Rows from block 3 of a small image classifier, named by matrix and row number. Rows with one number within an expert belong to one neuron, the router's apart. Each number is 128 + 24 x the weight over its row's rms, rounded and kept within 0 to 255. All counts start at 0. Numbers have three digits each.
Before each expert's rows are labels from the 100 images, of 14976, where the router gives the expert most weight on average: "top examples" is what is common among them. Only what is clearly more common there than usual is listed. The data: retinal OCT scans (Kermany 2017).
# router: slot weights (model.blocks.3.mlp.router.weight, 32x320), inputs 0-53
# up: expert up (model.blocks.3.mlp.up, 16x80x320), inputs 0-53
# down: expert down (model.blocks.3.mlp.down, 16x320x80, transposed), outputs 0-53

# expert 1
top examples: finding: normal
router.2:179108113107094083149143118102133162159075130143138118162129138149122134176121141119114146116123128077097086106135172123114084138155160091101115113120131132136183
router.3:150146187097121094107112089123106172138118100160122117178165140111146106107091096080159138171108146137153139165120125176146117104130170135157106128146116142165112
up.19:128128128128128128128128128207128128128163128128128128128128128128128186128128128160128088150128128128128128128130128128125128128128255128128128107130065128128128
down.19:128130128094128089128128128137128148128128116128126093113167165137128128124112128115128128124106141106127166128209128128128128143128138128110165109085096128135116
up.20:128128128128128124150128128136128128128128128128136128128128128128128128128128192128128128128045128128083128206128128128086128128128128128214128134128128128111128
down.20:127128128070141082233119128136128128124128157130114187149128144128128128111128122132140084128128030144133197156131139097138128128180128128117127128128128128146117
up.21:128128128128161128128128128008134128128128128128128128128128128128102128128041128128128128128128128128128094128088180100128128128128187128128128128128078128156128
down.21:150125075128150138128128128128135128104128134110128128112180128142051128145128128128128128128128130128128146128158128128110213162143128128141188181128184128128128
up.22:128128068128108128128128128128128128128128128108128128126128128128075128128128128069128128128128072128128128128128128096128128128157128128181128128128128128128128
down.22:128055121134125107115141128133175128119128128061128159111097158128128128128197156096177128128110128096128128128128202128100090128128101128128128128148148083128128
up.23:093080128098128104128128128145212128064128128128128128128128125128095128128128128128072128128128093128128128043130128128128128128213128128128128128095128128128128
down.23:113124086128128128128165114128128155128141130133112128102105128114192134141128128107085128088094128130134128103128146156128128128123137119128116128171128069154128
up.24:128128128128128128128128128173122047128128128134128128128128128128128128128128128128128128128128128128128151128128128088128079128128101128128128128099128128128128
down.24:231106128128128128128128128083128128169128131109128173128128128128128128128134128136128128094112083128128135128173128128128152142128123167128128128128064138128128
up.25:128048128128156128128128128165128128128134128128128128212128128128128140128042128128128072128128147128124128159128134128128128128128128128117000128128206054128128
down.25:128128127128101133128091138128129100138128091128084120106128128128112128122128139126124174128128150098128128114124137126128128128138097133128134141099128128128128
up.26:128128128077128128128128128133169129128173128128128128128105128146128150255128128099209128128128128128128128128062128128128103128128128128128128128128128128128121
down.26:128128128121114178128164128128128095128108128088107128183128128177056128127104143128128170068082121173149128128128128131128128136115160128128128148111090190178128
up.27:131155134104119107157108091129101149176105110144105083153084156108141110107131118127135161126125141148149180144127141149216103118150149131152103114146114149168119
down.27:130163127134112122128105131134133155135122128087135114141142190067142131109112111132124127113101109104136154113132101124109111138112150133116126142106105123160139
up.28:159128128128038128128128128148128128093128128128128128128128128128197128128039128128111128128128128128143128128109128160068128128128128128128092128128128128128128
down.28:128128176128175134156122128128136128128083128118128131128132128070107120100081128128113119149029166195128140154107128128146128128128128128117100128128128109135111
up.29:055127128128128128128128128128089128128128128094128123128128155128128128128128169128078182122128128128128128128128128128128128128128128128128128128128128128128138
down.29:128128128129128111128128088128128127128128173124163128128128128128118102147139179128175131128068157095128128162130128146128133128128128128106128128180108202128124
up.30:125150161079106104149112118097108156175088114140104143132141146100130125114135121110192162136176139140133147154169091141118129085135139117144110129134120153163130
down.30:127172107139132152104097093176126108114138145112119128148184149132168110095124106074096126142123131118118113149123146173128119113191186118100123147128114115151129
up.31:128128128128128128128128128128127128128128128128128128128129128128128128128065128150128128128027128128128128128128128128128128128128128128128030101128128128128128
down.31:128128128128128128128128128128138160128128096128152103155159111116128128133128128128195231128152118128128128197128128128152128083145173208128128079128147041150128
up.32:133143167087089107127106104083122152191078110135103111169123149113145118109129113066170139121127151146142152171123128143142120082139166168147108113144112142160116
down.32:148158125142120141105087098137134141118093106102127123155128216102161139093115060120106134118113119134136142144137129132154130079130157084106126143113125119128103
up.33:128128128128128131128128128128128127128128128123128128128128128128128128128150128128128013128128128128108123128128131126128149128128123128120128118128128128031128
down.33:128118129128174128128150136113128122131128128123128128128128128134151128128128128128158128109128106128101128234128128093128128128109149154128128180128127128171134
up.34:079128109128128128128128128123128128128128133215219128128128128128128128128128128118095119128128222128128128128128128128128172128128151128128079128195128128128128
down.34:128128152135128101127128128118080144128135171128128070108128128101139128115128128122123063127128124128143128143110054124128089128128123128172078128128081128128128
up.35:142152167090091103125107093113106149167081116155094110148137150106145111102124111075157130130129139151159155157122117149146115081147153149153092124146127148163107
down.35:144183123149114147088080131132124143098123131137145128158168164085161134088114089119109086118129127171133143131132129139128131119094157117111143146123125192123129
up.36:128128128128128128128128094128128128204128154012128128128128083128102128128128128128128128119128128128128128128128128128128128141128128124128128123128128128128128
down.36:128131128174128128128128128128104128142125129151128096128128128128136128143082102128101140093080128148188128128128106128128167128128128128107116128119128185128153
up.37:142153158085101105125104106112094157172078090143103113146131145097140100102122109079157127127127149151149151146122124153143108084147155147152093124146125147163111
down.37:155151131152121181121085112130120138118122130131133124153175195106152129059114066127116131129108111140133138151130111145125130128128162114110124148118121118057091
up.38:105128128128108128128128157128204128128128169128128191128128128128128128128128128128128128128128128128128128128128128128120128128128134128128128128128128128128128
down.38:167128156164128128121120124128128128156128150178095093128082155128128122128128128089119113128075092132105136188128128128129128139085125119049097150128128128099128
up.39:141163167090095097131108107102107148161073110153101117146123158109145111112124109078161132125123149147148156153121125151155111083159166143154101113143128151161110
down.39:177145117154121127128063127159138125136101130135136117211166154127160135088115088146116124102099081125137154156121130128123129114131128100105137147127124124124125
up.40:117143157102104090141121127099099137181095106134110144115155130122127128121141129086164160136165118145129160124141094166127127083132129141148103135131121130169123
down.40:154185108143146129128094073129127122126128146124127153194175147140155127102104100101129133143128151126130108128137143146129114130150125106138108142134127130143093
up.41:139155159097096108121095098110107150164080110144107107145124149107145113107121113065176130122124132153145152150123115145143111078147158140148101108147122154165109
down.41:167142127155104135105090140138140144081122137160137120130175192121159132090153062114107135130112148133125136129162125120086128126128153072134121121110139172125141
up.42:128128154133140128135128128136128119157140128128128153199128072128128127128154128177121128136144128128128118120128015128128151132128128108128128128253220128128128
down.42:103128128128164086058145128128082128148124080117127128128092128119143122128128128075137128128110128099128186128128149128089128128106128095128142128128128129128144
up.43:128128128208128128102128128095128070062128128081128208128128128128128128093149128128128158121128128128128128128128128128128110128128128128128128128128128128128110
down.43:128128134126128128128138128128178128166128177084064092128158135128128128125128086114128165128146128128063171128128121134132128128119099096081128094180120128128128
up.44:128128128128128128128128128128128128128128128128128000121116128128140128128232128128128128128128114128128128128128128128064128128110128128128051128128128128128128
down.44:109168101111174102128173067102107141107128128115192151162128115128098128107128128154072099216128108122149099128132058110128157105106119137128128127128101128128070
up.45:128128128182128144128113248128128128155128128128128128255128128128128128128128128128128128128128128092128128128191128128128128128128128128128128203083128128128128
down.45:128128128136066081128128125063170128150128128128128172135103139128125123128128115128127128128141151075128128084151149128093121099128122123128140123068114108085128

# expert 13
top examples: finding: choroidal neovascularization
router.26:143108106157127130137167142130117135065130122162136142145097093173136105169169122134118129091087100131133104104089116155138126139155124093133114105157085117086133
router.27:148107127159109118125156168116173162093113088157146098144147143118151099145135139151102119118111115151138117114115178142100134116105154096139131164134086135119159
up.19:192128128128128128127128128128128128128128131128128128128128128128192127128128032128128128128128128128128128012128128128128128128128128128128128064128128128128128
down.19:072089128143112180166183128087128114128128169128128109105128128143159128128078174128123128128128093128128128120128128117103089177245094128142185145192145101100128
up.20:128128128167128128128128128128132079128128128128128205128128128080128145129128189128230110128128081128054075128128128128128128128128135128128128128125128128128128
down.20:128128128107120116128152128060141108128128111145066134144128128096131092128076159128113078118199134139134094128209125128128154171128128107128128123128126216128133
up.21:128128128128128118128128128128128128128128128128128128128128128128128128128128128128128128128128128128128128128128128128128128128128128128128128128128128128079096
down.21:162073128101149128081168160145152128128128128128128171138161128128118239128134128113178128090128128128128120128173128128089128110128128128114120128198128149138128
up.22:120097091157125091122162139171126140104107113149162111115131106158158117172113143146121125104108142146149137106128145140153109123096140129129124126128117149092153
down.22:150113120121171153131186146147129116118099133132108155125129131173128152146129175123140130134136123123126070080144105168104149132137121133128163117138092094111148
up.23:125122121148104122107155135137165142119120122139150109111125112141119135204109137141128108126125145129131133115142166123111128102105102102112108153086110131141160
down.23:135094125136122175122161140159124145126120175100134120116133133183093166163107147119131124132132109128078056102137115141070134090138124151078155137125098092112158
up.24:102116107165132125147162130108153159083125149146135128144123104158129114143188140153119133109079074148134135075112134145153122108128124119139143136136115111115126
down.24:126087133151135107146136135149091128097093128196100149155129137151112164133149130122161176141152095133126084132172167135110175128120142117127157121126090100123147
up.25:128128128099128128128116128128162128128128091128128128065128128128128154128128128128117128106128128128188128128128154128128128128128128128077128128139128128128128
down.25:118128128128128136095128160119128128151128112128128128128128128128128128168125185088120128155161128072158128217143128127128128128139135089128128117128128123085117
up.26:128123128128128128169128128148128128164128154128098128128128130128128128128117128128132128173128128128087150137128128128130128128128128128128128128128128128128128
down.26:103128128143128136100128128141128130134124144136144135128128128128128177128128140128128128112128128124166128151066100128187142128116128105128128128143128119117128
up.27:128128124124214128128128128128128128128128128128128128128078128128128128163119128128130128128128128128128146128128120128128128154128128128128128128128128128128128
down.27:103128174128160128128133099128126141128128128136128126128141132128128070177128089128117114128151149103128137153145128128135122126128166128128128128128111123129128
up.28:074113128128122128128128128128128128128128128116128128128128128128128128128128128128128128128128128090132128128128107128128077128128128139128128168128128161128128
down.28:160128128128146083161111078128128128128168057123128088128143128128057149093128133117152113193128128128102151128117122128128128128128057167128093096144118128128128
up.29:128128128142128128128106128127128136140128128128128128026128161128090128128128128111128128128128128128100128128128128128119107128040128128128032128128114128128128
down.29:128136128169038166113138116128098128128128128128156128120128111126175174102128128117128174128154087127128164069117150187128168128128128153128114091128085128128128
up.30:128128128128128128111128128128173113128128121128128128128212128128128128145007128128128128128128128128128231105141128128128128128128076128128128128128148128128128
down.30:176128138128083128107111056128147128123158128161128148070128086112151108128123128128177133128135128123144079128128128128128128128141128128126132128161127128128148
up.31:128128128128128163116128123128137128149113128128208128093128128128128173083128128128128128128128128128128128128128128124102128128128128128128128128128128128128142
down.31:057113152136064128128134128071128103128116128062128128128097128123118171167128179128128128128130128128128128128177128135125141120106128148128147082128128032128182
up.32:128128128128128128152128128128128128128136129123128162128064153109117128128092128128128152128151128124104136128176128128128128128128128128138106128136128128128098
down.32:178148146128128173128048020128128099115139128086127128128128128128155198128128128128128173128139147162115158128098128128183128128136128102128131128173128156128128
up.33:128128128128144130128128173128128128128128087128128128128128128027128174121128128128156128128128128056128144128128053128128162128104128173070128128128133128082128
down.33:129079150098128154163228128111128132128160128128128128128128118122124145128128128173149126128128103128118035110111128172192077121136128128128128128108128128128128
up.34:128085128128128128128128128128128138128128128090128128128128128128128128128128128128128115128128093128105080128128128115102128128128128128128080128181128128128128
down.34:128128114092124057101099076115128105100128128128128128135165130084138124128076074128128150116122156128128128128141100128175128122128148149128128195128128149077128
up.35:129113131137116124092140143096174166113114126133138106126145120130128139188177141133125111120102128127130079122141167118113150095089123094101132171103085103130146
down.35:111115121154121140122135124170105129128053135152141101115141135157099168134113151118135130140140077130119043106160126150093143098095141152096134135157062085113149
up.36:128128128068075128128145112128128128128128128128001128129128075128131173128180128128192212128128128128128128128128128128128128075128128128128169128128128071128128
down.36:128128166087128122118145122128097111076128057128138128183127205128218152128114128118117128128061128128131111128128128128144128115134128128096136177128097136128128
up.37:128128145128128128128128088128128128128128140057128128128128236128128126128128128128128145128128128134128128175128128128128128128128128018128128128128177128128128
down.37:184128136128128108184182150143174128128145141128128128125128128128128095148128116113128041129128129194148129109128065128175128112132128070137092098128128156167140
up.38:129116108160120120111143138091160144112122131139157109117124104150131138200140142131127110125121100129119120103145175105107139107090100077107128153069113126141145
down.38:121100136125121127118143159153097158123090138127122104121130137146089170145128154127135142135142094122115084144153140128094152108079147147091140138148047114117153
up.39:151094130168148129147158153138158129093111137144146108138115126151131119200167136138082133128120113122132080119123162145136139124078111094116093131132120085068130
down.39:152114123118125139125121110150115146151095140144147118112172128165136177147103151119163148140161096128117104131181122133071161085090128140112133154118085111105138
up.40:104128252128134234111094128132128098128110129127128159092128128128128128128134176128246159063128128127127073128128135102128128128167088128128126128130128128126128
down.40:072119102130131111128093180127128117145076128092128094087130129053128128078202161180107128128167130128091128128079129166128128128128058128100128148128128093128136
up.41:132126095152110093129123160108149158099097100156172100138125107126157117129112161152119105101101114157154137092112149107119108108106177115150139150111100149132166
down.41:136121116124146140137145178187107131091071181165109144164125136132123141138141146128139134157133098137124077107125109151136138132122125104136119124180088116135123
up.42:146128128122128093128053128128128128204128128128128128128128128128128128128035128128128128128128123128128128132128128074128128160128128128128128125128128128206113
down.42:128128101160128165135128081143128128095083176053128164129128128128128117160128100101128124128136128128128128128128128128140146128144128104138128085125138115136126
up.43:128128128128089128128128128128128161137128128119128128128073065128190128128128186128128128128128128128128128128128128128128128128128109128142128128128128128128128
down.43:128128119128128149074128128111128128128128128128119128141128168076128104165149128093165128119045104120128098128128128128128128111128127199146164128194128088118128
up.44:128128101093128128147153128128128128105128128086128128128128128128128128144128128128128128049128128073128128128135128128128128083128119128128128128128128128128108
down.44:127128128132173115083128128135128088131128106076117033128128092155155125128037128128128116089128145128110097161128128175170105143145168148128157128128129128128175
up.45:116129139128139147135194084156110080134195132124072176157124131132104126096141106127124133133135126128126090129119083152133119143144127127122170114142163121108103
down.45:122107122132120135154123123161128117144124140122125154130134171149128129113137116157154128085108123147127121149118113159133198106143134137143154077152135136153121

# expert 9
top examples: finding: choroidal neovascularization
router.18:150168097143148147145150103150135087096096149163156136116130086112156140127122126152112128087117129098156165118129107139161102120160111135107090129097151135123133
router.19:146127128069150113128129145175106090125177152136101156117160112130145109152087169142094109165115145093157123133137135093110137152130115088128087120111116138117175
up.0:124163114168152101167121134126145132071095122152158100133118106116161121145127130177098133098094147124151143101115126128158101130123134119133126139128118151128162
down.0:129106132129135115123116120163140125122105134120134127124127143131131125139126121104137128126136090131131095075133125152105147093118117134131105131140105105124167
up.1:128128128128128128128062128128128128128128128128077138128128128162057128083128128128193128128095091091128128128160093128088128166128128128128128128079128128128128
down.1:128128069128128169139117167142130223128191184112128128097128163123128127126128128128128128128128174128128128119128128128150100128141128128132128128128117135120128
up.2:116120080146121125088128163148173152112103175145145109091144121161134166196117153137149149089118102123121144112137114117118172110133122112133126151088099137136146
down.2:096114160123147152155065103066120144104139119050106132121146115099107095134102148104130113143150177110076062136134123101062145124122108110145102150137124119150117
up.3:102121107146131094109135150153158160117084164146139117073141111150121159153119149127146136124145097126122139109128111108128133099146132113131122159078100132155166
down.3:140092119133153154096073101157144149125113147107136109108159130132158185142115153090118108133150122094113086134149135124125143099121128099133093084117101141127139
up.4:128128128128139101135128060135128128128128128128052128082128133128128128128128128163161128128071128128143128128128128128055128128167128128174128112138128128187128
down.4:107128085102119128128100148148128182105149106104154128080128120128082206163062128116143128128128128142168139128158151128128128105133128128115128128128128089128143
up.5:108148119174143091162130139126136165104094135163157098111112111141140123159104123153113130098106133132145144119100126112142118128148113104146122148127122142136183
down.5:136102134155138127111106133175140136119091138126127126110124138140135128146123105115130171124134052123145070127175137144133159110120127136119132154134102100087148
up.6:141152101153149101193106129121115094108129104147152113137090086108165092111130121165078085099097142137167155104104116147159091143170101136131143136139141152126134
down.6:137147132144102114141100130142143133094104123144161119143125130107169126122126138149125092103135094149143129111125126134140130135128140131104143148133040139130136
up.7:099127102090129127111128017198127127139090128128126127143128127129127129127107129106129138137156128129118129127129127125127127125123156174161129129128114129129093
down.7:136149184095146091135158122138131129147089128138141153130129128127129190170129127168119155128127128085128128144151128134153142114132123129125090123129113118139113
up.8:200169130154140135182102095127094113124154123144143152154108134044167097128155095156090118105086150099150133132119152220162112146134127150155133126175144131107135
down.8:130121149163130176132138117199113175109112126130136137120112159111125143140127131113099143079103100111138117124100137149140170151125125132121119170117090098127129
up.9:088158109172136111142136126108162132098105159154170113122119113139157128161114142157088139085109149124147144094110123108139126113135147102118121135115114133136162
down.9:145078143160136148105112114117119117124087132119105125120122155127131134144129121110122132121120089130128136123136140140122154107090121129064112128164087077133129
up.10:128128128128128128128128128128128170128177128122128128128128128128148083128094128128154128128088128128128128128128128128021129229128128118121128128163164128154128
down.10:128128128066137128138166208128170128148128068128128144128128119128128128128175128128092128158128183127102068128119061128128052153164128110128132128128144128128114
up.11:128128128128128128128128128128134147128128160128128128128128128166085128128119109128128128128128121083128091128128128128128128128128128128130193128128128128137128
down.11:088128072138119159101128146128111178167171128183128165125103128128128113128130128130175092131128128128128128133128112199128078128128156110128128136128087102169128
up.12:128128176117071151167128128128128128128128128120128143128128128128128128128099128128128128000128128128128128229128089128128128128128084135128129128128128128128128
down.12:135120128200138128128128128128128128128137145150128133128128128151111149128109108128128139128149128128113128073112128128110192128128128128175171128152128217128131
up.13:128121158144054130154125126127058130128108129126126169127129130209127169127127128105255129129144127126127126148128130127128130127120130129130164129127250126128121
down.13:137128128166128128124128128137128128128152116086128128128111128128128105071128128128117118062099150127147123128128145128114170128128154128128128128128097094128128
up.14:097120116129144096115137143129170155110100154143142109084124108196128137169102179128150140112121115131128139124129103122143099085141115108146108144075112147158159
down.14:147118109127133110127093063173206133149098133121152096109144114130135132115101131108133128130137126110114122119138116123128098108072136133161127163078114141132145
up.15:116131118062133132169122145141156137121115217139139117088042076140133138176125202137127128118119126152109137120133119120128132121135117126125130137182113134113142
down.15:107149128129116121130145130131135093115119130138026133125130124131126126132110131132130111120143124123174119107158127150135138126149114128098000135087171107129130
up.16:129136141129127128167122127127105129156129168127131129129133129127127145129144127127127145129127127125099127129127171109129129127127129127200140127129119071127129
down.16:128128128172128128075128128124128185124158122100128099141130128164128081128136128117156091128128128128097128128128128128132128128128138104116128128106128133091128
up.17:128119128128128128040160128128128128128205114128128128128128128128128128128128128117128128135128065128128128128128128128128128126079128128128128128128087128128128
down.17:128128185128083131143134161128128096093113128118128122128187133128068120119129128138128171168114129128128157128128141128071190128128128130128128091128145128129128
up.18:128128128128128128128128128179128128101128099128128128128100128145128128128128128030231128128164128128128128128128176115128138128128218193128124089128128128128128
down.18:128155097128128128128128136128125123128128128106128128063120128128128130139160152142128128135128129123128128128166128128128152123128141128128128113088128128128128
up.19:087128128113128128128128128171128153128128166128141052136128128128171128128128128128128128128128128128128128128128077128128128128128128027128128128128087128128078
down.19:196128128161128091128128128128141123128128098177128128128128100128146172157114179128134105127193168156109128119142128105091128128128105128128178128128115111128087
up.20:128122114128128128128101128128128204121128128128128130128131133128048132128156128124128132128128128128150117124131133128097128181076128128115128128128127077113128
down.20:140116153133138138129144125135128119151125128128128130160121128128100133163149105130126128128128093128138063212128128127128128104109166112109151128127134087125097
up.21:113056131082092132074128128153128145205128079121118146133133128125123139113128128108114128131128118128111118126134133098124078128109174130147133123119128117128096
down.21:120133067128128128128151119129128128195137076129174128128130147130066196233128128128098166128146128128128084131179130131083152121206050128100132128110127128128155
up.22:110160094160148101160130137133146111102101150156152097118095093138156123153102131169094122089103131118151149092090117127157115132134130117131108144115128138126176
down.22:108115135131135120128117123165121135126100130122135158124134150119137191149145115111158127120130064138127079128146136141128178083124136131107120130152091054088146
up.23:128091128128128206128128128128128128128128128128128128128190128090128140128128212128128128128128128128128127128128128128128151128128128128128128128193128225128128
down.23:124082121128126128174169128116128128123128128147128128128155128128128229128128094128138147219111090103131144187136128128128128128118143128125130128128128129148159
up.24:128128128128124128128128128128075128128209128092128128128128117109128128128128128110128128128128106128128128128128139128128160128047128128128128128128128128128137
down.24:128142128128128128127128128132140122174133128128122128128173093128058128128078142128128134128116151151128139139128128128144128112128107119128123123126094128105150
up.25:094139100140133100134137142129152167105091141155153096099129120159125126143095153143128137108114120138140167100117109112139121103145136101136124144103103138160166
down.25:140068124145143169119116124173114135171105132113138115120142138128132135140087117130124125107103093161126094159147135137111131107119132134115130150127091109099179
up.26:128128181128064128128128128128128128128128165128128128128128128128128128128128128219162183128128168128128109128128128128128202128128128128128128128128128128062128
down.26:165128080128128128128128128128128128128126186128128128179068130128128128128128116128124127128086128110128066151138172119125214131162128194081143128125128128128128

# expert 6
top examples: finding: normal
router.12:103150119091128116157138104141123152161102117130110126118102103131112135085120134129161147136159115134136177152176097158142116109166107152153111110160113152161104
router.13:098131124118121136132138085147144100156095119102107142116128137144101177119152136089135160173129141140109141164151173129116154110139119163186122121110128116149094
up.19:128128128128128139128128200128128128128101128128128128128128128128175128128128128128128128128128128128128128128128128128128128128128128128128156128095153188000128
down.19:122146142128178128128128124105127128128128128128128134128125117128128128164139110177128082141128128153128128128128111119183132126110170177120134128203128141128132
up.20:110140116090148110143116114132086131158104111132123138130103104114121141089127133122142152135152119158137155144152104150149106109151109158161111101154112166158083
down.20:101138148115120130146128129106154128172131130119173124110107147095125140127062122123183131128152093114083127152200108119099121131089135109113094131108104119129137
up.21:164128089128125132126128128128128139126128189129128128128128128128128171128117128125128128131127128128128128121128130126128133129125129120127096128108124125128128
down.21:128128152118128146129110158146128128129140179182127139165213130128154127157128128136128128129129130123174130130138131150164128128133128145158128149127137095128148
up.22:136128128128128162128128128128213128128128128128128128128128128116128128221128128128128125128128247100128128140128186128128179128128137127128128128128128128130128
down.22:139128084128079128128108099128126113128128106131128128128128128090143164128108128126115132128102142124128204128128152092177123128128089128131128129128128157128128
up.23:129128126110128126126128171117128129125148180127128128128128129079128168166123127127128094128128129064126127162127128058117132188064129115128128128127128127127132
down.23:136144128122127120128129128106128119128128129188124127101163125167066130119128090171180158126121128128128128090128128068126097128098128073126130144128126082128131
up.24:195165128128128128128128128117092128128128128128128128128128128128128154150128128128128128154137128128128128142128130128128128128128128128095128128053122097049134
down.24:127128128153097128153128128109128110177110177067169125128128092107094128161109115128167111128100128128157102140104128120073105134123128127128051128102128141128106
up.25:094138108095118103149158133128122161149094107110099104098106126137092178117150158136168137119168099141140145149166127161111110128148114156152107110146085150144102
down.25:099139151121093163185136120150098129155170112126124125101113158123116154124146079140111103112199138144138114145123149132118133137164082178121162116135136131113151
up.26:127133129129128120128127173128127128042129127127127129129127129120119127190144127125127127128128129129123127162127129127097133128125130131068168127129069125126137
down.26:133127130197128132160129135108170161108122130191128127134128173130126130129128113129128128130129150127127127127112128102127128128185128108106129130155128123169113
up.27:093150116085131111142128114130098146153094099119108130121090109121114157107127137114154152140171109153129152145154116165138096096157108153158110085148090155152096
down.27:123117168117126092132128161100132130189119118114127131087116170100132158124093121127174141136179125094095113136200102142100129122116136131127108134117110116121155
up.28:128128099128128128091150128092128128128128144128128128128128128128128128179128128074128158122128128128018128128128118126128128128128169128128080128128128128107175
down.28:154098128128094128128128099165128175083142128193085128119089128128120177128128128130128128136128133086128124170105151128193136124165175128168128128128128132128128
up.29:128019128128218128128128147128128132128125128128128086128128128090128164128128196128128095128128128128128128128128093128128128128128128128128128128128128122128049
down.29:128128128128124128128128118046128128128165144154128133116128157128119081128128128128110121118128128123128166162128128184078128126144128128128120128128128128128128
up.30:178125096130128129128127051128127120085169128126070131129127130141129097132127129125127127128127129128141087130127116132129133128162131129128126127134070126126128
down.30:118145196128128128121180128105131104128121128128128128127128128128128124087128128138128097116121087128139128107128147111135106133199076078128128129128128128119150
up.31:128128128128128128128128108128153128000128211128128128128128128128128128128128128128128172128128148128128128128141128128128128128128128128128128128128128128147128
down.31:125142128152128128092128141164200128128128128162162128128128132159115086128128128128182128114160124148128128128128128128128159090128126101128139092109147126128139
up.32:164128128093059144119128128128128128128128128128128128128128128128128128128128128151128169128128136128128128128086142128133117128119211128128128128057128129128128
down.32:099128132119128099127132165128128128128122127128128128128133081138147128147128135130128128128173128128167119128110125123119128130155116128222128128128128128151086
up.33:155128086129127132121135085128126146126138137127117128128125134128130127113088127128190085128114127113131128103126128104129120130144128118188104127130144128128060
down.33:128128137069128096063128128129162129128175128128134111156128103161158129020127128122109139129177126082173128127141136078127148124180126129127118129113128128128129
up.34:134094086141126183129121127130129128095201127129131171154125130180131106145105116125093106115102129130137127069115135124144118126134129122160128111130151130123126
down.34:131127120125127146128090098148125128110120126140126094122129129207130132128133131129095085129134128133178117140128109124125122160140084131132142125190115123133132
up.35:128128128114128128128128138033164128128128128128128128128128128128131128113128128128128128128128128139128128128144098191094082118052128128134128128050091128120128
down.35:112130192128200132128128128128143128128128128107099128128128128128128153135128140093128128160101141128177190105117128104127125128120128172128128133133128128160000
up.36:128128128128152145128128128128128128128128128128128128128128185159105128128128128128128128128128128047128128128128128113122047128119128128128128128128128128128128
down.36:128153128128157115128198150128083140110148128142168128132128149101082128128129170128037113137150120093103128173128145128161128093160124140128112103145122128141128
up.37:142131127108128124129133131116118127125130132131130120122121125130126124140115129126129067138125136119111121126180129127133132127112128123125098098120134155130150
down.37:044129158137128147135130127114126129144126101127130127146131124128130126089136128128127128129130130142132151130130119133128126126121128118100113132126113128150124
up.38:128128128128128128128128128128128128128128128101139128128128203128128128128128128128128128128128128128128031128128128128128128128155128128128128128116128128128128
down.38:128137073124126141128128093128153128043133168128128128164070128128128128131124128178128128128162112128128136173128128128120128128128128128128128183138117128128134
up.39:128128128128128128128128128128128128133128128128128128128128128128128128255128160110128128177128128128128128128103128128128128128128132128128128128128128128128128
down.39:128113130128128141128128117117116128128170128145128128173128112130128128128131128128090128128039154128128117131128128128068128159128159128128132128134136130168109
up.40:128128128128128128128128128128204128128128128128128097128128128128128097020128128128128163049128144102128128128128128128128128155128128128120128150114128171165128
down.40:128128128116127063143128114111128128139128128128128120128101131128103128128137128128128105128128128128119108098101128128128128128128128057071128108152128119128128
up.41:137128097128120219117128128128128128140128203128128128128128128128128128128160128128255128128128132055128070128128128128128128128038128128128128128128128128128128
down.41:128136128128128128112128118025145040128128190120140164116128097144134128128077128124128114128151128118128128114128128128128128128154163128100128151128094128128064
up.42:149128128128128131128128127144116141125159128128128128128128062139128064128128128128128126123110129106128128025128133126129103128128128128128128128128190128126105
down.42:126136108100128129149127128128128145128128123129068125142128128128128163128106145126128128128084128201128095128127126128128128128128137116039125102128128128149128
up.43:122145109111143127143117130125102116167079127148166120148126101135138116091121143149115138117134126154143164121149093141164109130156101144141112101148122157140091
down.43:124134123127121104097128129099144120152138163111124128097170165114131145132085116157121119126138121067054131153167091128129113112114142130120111125092129117122130
up.44:104123128133115124123129121122105129101133128130141148130127128127141183173114127127121125131122084130123116131225128121096132169138129126083132130126102116128134
down.44:158128130129102126110212119091126128125126129127166128105130129082125102133128103128127128127126129154126105133131085121127128124127128128119113140124128127139131
up.45:128128127128128124129128128136108145129128128129127142113127127133117128128128147138119106111128128123075129128129167128122128128129163136125181128102128121118129
down.45:128194128134128126127119152103128128165128128157140091106128154128122128112111076128154128175128146129128128128109155128128128128128125175128128115134167128222128